Weights of a small image classifier.
Model: norm rmsnorm, activation gelu, patch size [4, 4], layers 12, width 192.
Rows from block 6 of a small image classifier, named by matrix and row number. Rows with one number belong to one neuron. Each number is 500 + 40 x the weight over its row's rms, rounded and kept within 0 to 999. All counts start at 0. Numbers have three digits each.
After each neuron's rows are labels from the 100 images, of 14976, where the neuron reaches its highest value: "strongest on" is what is common among them; "patch colour" is the nearest of a few named colours to the mean colour under the peak. Only what is clearly more common there than usual is listed. The data: microscope photos of single blood and bone marrow cells.
# fc1: MLP up (model.blocks.6.mlp.fc1.weight, 768x192), inputs 128-191
# fc2: MLP down (model.blocks.6.mlp.fc2.weight, 192x768, transposed), outputs 128-191

fc1.734:505500500538472542579577437536447450501533585544532485487510508519468457475530530476488548535536429487514440481505502474545480433464546502513432522490433431513499533440561528479486478535470525
fc2.734:517497449483459487481498515501465404488584486491482482428483493554533452454487602445515502538526448456447549427470573433438487529558522513537507491439465512488517455477530520547493465536478624
strongest on: cell type: segmented neutrophil; cell type: artefact
patch colour: white

fc1.632:476511449535491532517550418460579462524488556555537501505452477528525467465500474505524549515442438508520488467604520489587474501440503540459460491564541507481522535438523548530444498475471566
fc2.632:430491614520496468460429452533528511500446487519525504454496503474438462441434394452531479520536515546458475454469500461516497483453484495454529474482475524473534482509520456530434435517533521
strongest on: cell type: segmented neutrophil; smear: peripheral blood; cell type: artefact
patch colour: white

fc1.714:476527515496558589544478435531500493496503482536496519484549536530476490407562540471511578573541478539575538491509523441512431494513532509456519452522549520450513503430497501523424498437452555
fc2.714:424492546491509485444483488580439564492548449442518434512472480547519469470542515533535523511572575535485531461463427500495475443531486518485482446513478508526497440506485491497474421518412490
strongest on: cell type: segmented neutrophil
patch colour: black

fc1.83:501482518491447432479597562496478492475544568498510517536584515499445424534504497499498538487554487514576516501465518472420571428493485429541482502510487506479550498465486450501513500536505537
fc2.83:451493556485522503461478438527493433491466549520543546448444477491546443501472418497476526521479483430421530425477486454545495574465514496443557502526492629487490508450503480478531466485434511
strongest on: cell type: artefact
patch colour: white

fc1.27:475492521439488466511541522460486514505521520470439524547425482442551493515453476577422590451577504495467469546474483465541504487479416531469470526440513461551441528479489520465509518498488504
fc2.27:567517498499503465453418501569497507503489450486541485473537479582485476442498538503598450534447511492519509477533528491510528608501542472456442444509472449472522469464512401494510527554491465
strongest on: cell type: lymphocyte
patch colour: white

fc1.597:472475537521507460514574566502556514471457514412536576485482513470451501485497477481460534560508540463548498582481439524535483498453451569475458475519453491486570529535460504525490588467490518
fc2.597:540421510483508428481530512503487473501487505443510568429423539476503456493514469483479497525488575466531479494504470540507549497515481521521558461510490451502591516435475488515563654491524487
strongest on: cell type: lymphocyte
patch colour: black

fc1.86:504484559444536444502553488503404582434536553484498517429503498595487522547501502512505560503481511593493505456468517588456473496454499476436480508504492520483516514440502472543477414556431500
fc2.86:554476436551518531474400449489482504494455551544541473447434439500429534537502482481504472496458483566473426458458424540513516457509498506522558488551543580471446494433395475488539552512540459
strongest on: cell type: erythroblast
patch colour: grey

fc1.183:471505462543470559512514481538498495477517486473518522469511486508505420478500522471465528434447500483419478552518476491491456516487518456533492508463506433486488535472471599509468573451470549
fc2.183:473541533548493454461466482451539489495590510547542498450480446507449540452546553489503513527446512474546583503485437512531517352536535468456593504575475452524491472573498534558409522456499549
strongest on: cell type: artefact
patch colour: white

fc1.324:528509455563450533477521526480531517453497457511508496451488499428527510457560426475523532539425553557448420494504529553503517527491494437461540543541457491423547471439475520546529472493515489
fc2.324:512548536507533425500486436476394475476503542467590492488505500571516501438484473574489448492525509480533492586534485462524503503472457491471493497520489516535464457603521457509522495498536515
strongest on: smear: peripheral blood; cell type: myeloblast
patch colour: grey

fc1.502:481506446495473506500475495538469511461547546532477505488453528517479381509458456475509417482572480443436506503516540554500481537541520476444492542442479505520470471470498518503448491506440523
fc2.502:537494549524466509496492486489496503492495526549499500486444497487556480557507484518566424537523569479441437449529572486477437425494488476465447521488503412450444464482496520555365513477472547
strongest on: smear: peripheral blood
patch colour: white

fc1.464:490514473521489500520562477451495495491505577438534513558515530528445495496548513496558484500507464519496459478524443523528413481453484520498454549482473450492437586506463512481447481557521519
fc2.464:490498566510479507501475501541482486450537530469444470488509504495477538427499495500468472529542495486416483553509454536425474480473448525525569525406490553452492554541435518486516460498503479
strongest on: cell type: artefact
patch colour: white

fc1.533:437482422496503514529569451554518527486527527439503445499509448500554441470515537475513474495426504513554530465457499459435538543483488485440462537474421443552457522498449505492383486520443491
fc2.533:500522569465475460514534538479515483550522552462552488552487503395427491414479444486506518543529540512529463518495475529524518521532448553515619461551543515493533495477492534534519492522524535
strongest on: cell type: artefact
patch colour: white

fc1.341:486478501582461502544454479481557457498532460550501470519465507536520495426437478472521564431514405453484463543527495473444514582552527515507539512496443489532598525543510531551469510511528516
fc2.341:449417482518427527569518460471489510546423509542473495500480489474488470461450490505491536480510491521536533520510471521568592516458520456550524453509501435482488490524468522511460488545532490
strongest on: smear: peripheral blood
patch colour: grey

fc1.206:422506548502506579503462474460541502511519588502500464473468493499532496491453488520506556455534517435420482439510585530447489574563516429517487489467431436492476452521497548512557525507479510
fc2.206:422506470493484574472552558478517524529499433562483474493570534517391438472489474516458503510494535514490547472528508531525455548556483465539445472549446546485466534563459529487424543526475510
strongest on: cell type: segmented neutrophil; smear: peripheral blood
patch colour: white

fc1.572:492465465557534461498470525493447408541418458557470431489468505475441367556484489430550553510508501548505528543527504494477571482559527489516492514476470522483469464455531496433472456520528479
fc2.572:482502521473446474524483537533504521485492463408446532469556485551484571528494546552463462550460477451489491503449466488495522457451519463525520500502440472516481503497449505540521471483509496
strongest on: cell type: artefact
patch colour: grey

fc1.299:538516528516501470541507440485472481492513473547557543514525508596532527565485512498466510459407528489527509495514587559471398523578476534527532555508458580444439454433586497495477531438490503
fc2.299:499473492547501513550427508531535580567464495456512490438479543494439477522493503455472429508518502561457451497453430528489513555420524505526513520467513625474513517471526498482423489422495496
strongest on: smear: peripheral blood
patch colour: grey

fc1.579:450503530486451514545535505511484542488522586598544532524517486502499483487527544523467505414541501508458421509536483454546467452456515471526506438501464486448411539573482493517434488501446533
fc2.579:540519462471457464539514477464458468488406527430483518565544501475536513458431500489485496544560529463491497435563437510502464472511539512466451531472504427462539485311431534488487471534521498
strongest on: cell type: artefact
patch colour: white

fc1.137:503499476509468444488494547527502520551468456522488442526492476502466485519387559512493493514533523476457525508527500478533498578437454515489485554550473537516481534491524566493425567459401489
fc2.137:447486486512530492556545504509453557562458502555505481476555493436494535570440530487522508557543524491421577519489565547488499446505435517461457541502534412497487530444485508495506468435502480
strongest on: smear: peripheral blood
patch colour: white

fc1.472:514528515564482502453513494505498588501539569497521583541539531499504456478500517539539533507574495516533421511465466471587482458393505521506498465517447465494486491489588537460522458473549556
fc2.472:494495584540540515530450515515528500470438520510522501512517401480543507495440525464515458536507543481483442501485512514494537395516508561516397488438506543432447478480462442491529503538532531
strongest on: smear: peripheral blood; cell type: segmented neutrophil
patch colour: white

fc1.445:475490568527524483485542477550507425504537523528537483523552449488459467533576503511482548515472540459520524523550489469531512578530486500542401475426506450481474450565546534498460506462516492
fc2.445:502547525491517412519438470519565497492475452460498525552522521519451527504515539496486524480444507444521558529504471431536610578509519451521480475560580480501552462542483495529467458423560593
strongest on: smear: peripheral blood; cell type: segmented neutrophil
patch colour: white

fc1.594:489541489469439496473486465545438454584493477479516461453573508523465341453535517471438546504474550521542457544520518484481567472553510499560519590472502487465509539498458550466478517532552498
fc2.594:508450543453463511437535542420428496479487434483419500511511497483483472516518545508452522496455474447510465425511564500464491457509512489509543497470502546522481472494446583436555507508531478
strongest on: cell type: erythroblast
patch colour: black

fc1.172:559495461556495426472458530572516531533485518448487501474531449544487464537513588441539557458559544497476428533494489525544464553530539492517515459471442416532432507450470483597489471512509468
fc2.172:533567495485474487539541459507457536538499540550521408469515529474580513522505479525520511527434575535468451571524499499544537483519491504531551542589497452520548464518457524438585530493496527
strongest on: smear: peripheral blood; cell type: myeloblast
patch colour: grey

fc1.120:511513516534526490439557482501461527425471536512557585542519442529510393496525497516476564572509488482514475453483433498518513533563517478445509473514494504471420465484465460544467500481535527
fc2.120:427525622466535463452395492488531486458549462539490497510427423491537552487494562423441482461495467466465559528522546502448494450555560515487532488540501513515512496620511538489448531572481588
strongest on: cell type: artefact
patch colour: white

fc1.261:486543542491466532474464454441507456477578481505440588490494512521517512550493468563511555487570494461519479492478520517522501470526509533511490512447449487551500517499463512462424458509536514
fc2.261:571465462495403423525454566533535461499490508469559472580443494482488563450504498483513513497476487496484506503448454559523483563498568504516524500488517427414494500475545565530560517510511526
strongest on: cell type: segmented neutrophil
patch colour: grey

fc1.278:437498485582480531539483539466455489489538556518530543426467544534512431480530518445511532562529541515509488485529436380485493442514453479522528551489469476477535478478522513493464443501533534
fc2.278:480465554544504492537506504515432524496488571494458574487435442507526486386516517406537538485526522476468468516433567533461456490550511512452491506502486650475510573498488550457490407512533548
strongest on: cell type: artefact
patch colour: white

fc1.432:496480506522500471484544466529536474527450502593512511503526457560488479523517521482403509471523500468509462516504495559526522478549484397491529491495500505463528545524514530469522461532543480
fc2.432:509416553499418477479499535583523510497423519504440520502537472505464505507527510504475544512476504452523482452544466499503521604518473449498492479506475501502519465570491462481613511544518553
strongest on: smear: peripheral blood
patch colour: white

fc1.346:478447473470507510442408507446508489597541491458522474446537445459485385520507485410480531528522511519506534513504495483464524527482519430531440538475484471488471504537571521528448504457459524
fc2.346:506546463497457496519544459498544485479462405502482502529452569481467515552522456505508402524439547454594588435516474453488580600493496476501473497522469512480501440498423470483539450529477476
strongest on: cell type: lymphocyte
patch colour: grey

fc1.276:530540433507504493492554509451571490446457483497508537561504557597499557531505439481450510562484491527449462493539544497482480460458526511537476452551471532501517537479538495529527498513538443
fc2.276:486526579476453457417538515453452422493533542563519463528458461484488512413543443610555541481518457414486479486515569542495459556479513498483483475524485522534460443437423559474603479545580476
strongest on: cell type: erythroblast
patch colour: white

fc1.57:519459511507470590534539415481568525496512526513461512491504535549456504473544534493495498535575457527480511461497660489515481501497481527498499507529508460436567524447473535479485472488544529
fc2.57:590464588480506460435458509520514465462473499452490450534428470541426463493470528529499499485497549410430530466526492519501499478546530476494534460542455489552532492410448501511479466545518532
strongest on: cell type: segmented neutrophil; smear: peripheral blood
patch colour: white

fc1.322:524504561483511455417535564482431451507546484491452532509526475525605422464464550526477500517448423554463485569466496514516491545422498511461467522489497504520503539498529467573487480439465506
fc2.322:433549552444446471470479471516585506486507521524476511494459530510443486442542472512518518492512488508415496493527516428552514555520469520485450441525504694492521441473444524484505479581474445
strongest on: cell type: segmented neutrophil
patch colour: grey

fc1.264:487484546488502494422490488519490504573484421467555505515525487506494560511491473527528496552493540486515496526467530460495438535426521520505454402516531525464523403521521529464531571478463531
fc2.264:534572528527545477512524555429436495439496513431537564527487473461509509550626481525528484537512540520501525539626495512492516446511467505463515527446548395518507554449525532585440437533501479
strongest on: smear: peripheral blood
patch colour: white

fc1.655:471469494490458527526550437493489529536493587546468469508544542536436468464429508537506529445425421537494480487511473518465495456534523494475486504584479477463523538496532562498513469527467552
fc2.655:418495532541414460466523490495530459478412456435524454544478484486405480427479511497485540540536512517428510510525514532578505501550553478553509462540469636556500517497536601480516483524529512
strongest on: cell type: artefact
patch colour: white

fc1.615:524463486516562479472506437564500529519526534468516486443503519515474503400506468513470509440518486485513503520515519534537527524435571514504428493430514499504492444484488464449475510567480504
fc2.615:506554497462483528544497572445486516479510470544509516530442520478517506531492489470560486547511494483473513450522510438553494425538488478454567508578459500506457523544469520520472466461514575
strongest on: cell type: lymphocyte
patch colour: black

fc1.162:469481539476533488558549496453505438510463541483555551532488538568492485496480562509540506501508455465468485458470524545504425515519521431497487469452535506418472418491496484555478542407508538
fc2.162:485429483567503440531456506499581534550451534471491455463500509502484530516442448481513487492487471488485505546497472498430466541489454479456562583452442469440545470553555512498546509508444578
strongest on: cell type: lymphocyte
patch colour: black

fc1.531:461579486477518477549517514552508512467535476482490515466436526497518467441463557468436484448533477509494417541536465486490499570554404484472423468472468485490414543560483523463511498460558520
fc2.531:541474511485521455458480505521425449447539515472433509512562577445486545522508458457473533511550458487475468564500433487414446530496469445450492552437478478559508545497519522488520524497522522
strongest on: cell type: erythroblast; cell type: lymphocyte
patch colour: black

fc1.359:435465510470512492516543530539465521460512518462525501480559468566539463541476536460495458486476455492455482467466527537499471520554507431465498509473551484473448496456517476578419473484563496
fc2.359:531579507470451526523526541503583494492489537439498530611528499530529454495438540605495524518508549486463466548550548495583546447529472525440464518490471475497486503479520586482531527502536505
strongest on: cell type: artefact
patch colour: grey

fc1.280:448454510426457464493512474581520415451517426422499523506456549495451522485416481467538455515542496475480496522475572522530506541464515482498491521482485512489569492447548466488545538504488450
fc2.280:474498537466534494494484472513578491488417494419513503481457547507457552483434489521555502510566509501556571545463553499483471490585527457519571495429466440546519528530478473478496428533502495
strongest on: smear: peripheral blood
patch colour: black

fc1.456:471517485510457464462487580485454476465475489500506520474512507490473472522511540537504565509492451490555410510403489452546506483533461548552469502493509480438469511565484540445502504443458436
fc2.456:536440448499509440493472524501463504504458552513493521427392532554543463533503530442479505469496520365504458523500497496493448428469479542521499468469484588474479522454475506449491480436453541
strongest on: cell type: erythroblast
patch colour: grey

fc1.429:536488516454525556500518554556544529460510571514482533493478473518524478522492519519506499537548495411450517527501484488560532571501423542429469544477406411440571534530515482540466477502498477
fc2.429:378473539510504462493541532478487474468456514469532517434531548496568448473481472453528483483537524420527585476514517480488463438552511516497544502412480451450519502611494489482462451517498455
strongest on: cell type: segmented neutrophil
patch colour: black

fc1.623:463559494452551534524507510507546523436539424517516508534510451523509528504501511451512500467446496524509533456482511514570499601496457512456510461565482531492493540452456496479431522529438525
fc2.623:434517496524498533519504513588511562524556499467461478524534553526509471524480477517488523562493562523520515462489484576602469499473477559516479456545459615516552461562501493434483499498500540
strongest on: smear: peripheral blood; cell type: myeloblast
patch colour: grey

fc1.131:511522468498499536507535491426518507434534603551520512500504496497520465481510519473532542500509428569450396503509454455564546495456533561432434525504532466457560485443551479606461507482558487
fc2.131:472481617504462446532495548470448494520486515336505528439456497441448442404494522469469450534493498493490606478481454490495488463534573528495439503487551512571462488498474507525561465521479524
strongest on: cell type: artefact
patch colour: white

fc1.273:537598512475471437501470512568523563467574439539480547497467495489475468526502499420457435441449455498481506488512522478475513571566576436447501534447435486520450503435477488480437509572492457
fc2.273:452445466523508578521437478530501570537520469567497512488531523561498495516528550550505524469491545462575519414495518504529557568509495488525506484510483562459525522566504492510485462434501556
strongest on: smear: peripheral blood
patch colour: grey

fc1.754:476464538517543569512512552527508534510494503477438476441643476562460540473483502513495522462507507525479602500533519576464472505489422511443509513538494470549490521504450549518566518530433555
fc2.754:487520524494532565508511476535462522479567530421486519506566489530456567480499490480635457520467511547479529429480478489467440436533456522476567499487474514478465544516558464511536515532460440
strongest on: cell type: artefact
patch colour: grey

fc1.438:413403491498521463487512518470568509503514525523562459528505461511533516532489533453534452465495562470513531508584503475514514509424518610506477564534460453509503498523440504512506516528500529
fc2.438:544533537445538540516568509467511476533537528467490539520470493449525561491476473421505472463554486495482507479512496485487538410484566515505476470492444457493449471488467535496526582538546499
strongest on: cell type: artefact
patch colour: white

fc1.160:526484488497516532470525508520511491474529524520524596436491511524515551519584440438536520542340453479524572482474477421487470507429525496483385510479520490436513450460444482520421522531493521
fc2.160:396499536498498467515467456495460534452570504501548538519447517505513451467566476489509525494583446497481445568539524480595554457492444483515441472507437446586523460493522513525511468553566442
strongest on: smear: peripheral blood; cell type: myeloblast
patch colour: white

fc1.400:493476489544507531444534536486512531532498393491530556551553454562486545501535472514415514519488479516519478505532506548489517503461434468521450499554419482468536520458479467526476482521471572
fc2.400:467446509466561506461471562548491453496534431478482487542486441565495526442523422471501571499465506477490485476500484521461498607522498466483567476545444399496529527380465464508520487510559592
strongest on: cell type: erythroblast
patch colour: black

fc1.686:513538543501536552502591468502491472489540475491556540575455534515496538460553523565497557460590525481504420496427524400493510497512456539524480565431525508527456456480525527429495447535466528
fc2.686:528539500504523501555441524511515485487488455486482491517411540469573500481487475480469546547455533506509449484471502482475554632518512545497432562470512496531500495500464497543463439532487493
strongest on: smear: peripheral blood
patch colour: white

fc1.417:473515485485570557436566526433464442521528538495524463474532562512526433553537406489481533469562481487535458500441504499473519427528482415517441546504463490463501501531517467479522505535580516
fc2.417:405515457466523502504451505439481456479533526533502502519441555511506503494447450431459497512501469393506438513473484499478501446524492479484472500464475634463482494479502425502490484498521502
strongest on: cell type: artefact
patch colour: white

fc1.196:448508546492487496491510545473531529463426548553482573565532550479476515570540509522450520477500392479531488517473520468498454448451485592484466489457524503512466526555485485483515474502446437
fc2.196:476483556538441503487532486462467445502519534524507487489446497467489546492489599508463551478518409477486408568475563551553453571451517589471518497522502559454471475531514533424474488497434460
strongest on: smear: peripheral blood; cell type: segmented neutrophil
patch colour: white

fc1.465:522528539539479563481589445506489530474501535500501512575568558563512450473545513520512493519471475565492457471576558535510499474460500516493503546527532416481565484503533527481483473493498518
fc2.465:494546560506495508464450492490438480480455504479434472612474535484512499439522537499446491504530492479459439498482470495560506561478525541490456485507486650527493453450497558525569494533505534
strongest on: cell type: artefact
patch colour: white

fc1.419:462446524513506416507517491535543484472514506507504524538470440472470513483511463518522480551506482472534443514509508525484451538514513515475465519465432498573595528551534452563459516523502530
fc2.419:459478537487540573523519534442508539556492484490444487512475539470481514466505513510631466484509540550491553599444526476537519437452482446490448495512545487455426426431475501456586493474494402
strongest on: smear: peripheral blood
patch colour: white

fc1.63:517443537554524504476514539502497469483481500461492506517567517492575483476536506518507474491451463431591468524420546551464401530558445423523471492482433437454545527545559549466529480497471556
fc2.63:432441465572466520529470513503504417510465445435574520437473508451524516469513554485463403498463473446439536480507496483486510519449501493517520458494491610480525578467513518539436509500484576
strongest on: smear: peripheral blood; cell type: segmented neutrophil
patch colour: white

fc1.751:479525539505487538526521509431494462524535426506476464506568487567519505500563526433493476505449488411521474501483514504529439601502459491517505548498481480482513458548508522449521548545475558
fc2.751:522545533499448514414528487517557497532498519478419582501527499482512502471552551442449454462471476483510430476466552511517413442517461486541443482505556583432529550525495445524511565486491454
strongest on: smear: peripheral blood
patch colour: grey

fc1.628:414533552425575515541474518522534471487465551481483505528531468484500498462439451524524546534560510476500495527489453534442538474467421522495520439466477533521439511539450502479549579477510507
fc2.628:547483476487476448517530508466518506457428484553457516515503498603530527582557549495510438512482491580480461461488520464504501471552554500494495505566489423469541431436512498495528523496515505
strongest on: cell type: artefact
patch colour: grey

fc1.301:463456402488557522515519451487533528548491488429512545520483559526482497495524451514456446451480485493536476506459501536435571502450449503525527579427540433494463536452593492508455451528435488
fc2.301:494390446543516514485500405461526500552531532427561492454497496472537491545448484468521498442481497507490450503478517544482559492464452458471418568472508461500459477497487505502524479484520531
strongest on: cell type: erythroblast
patch colour: grey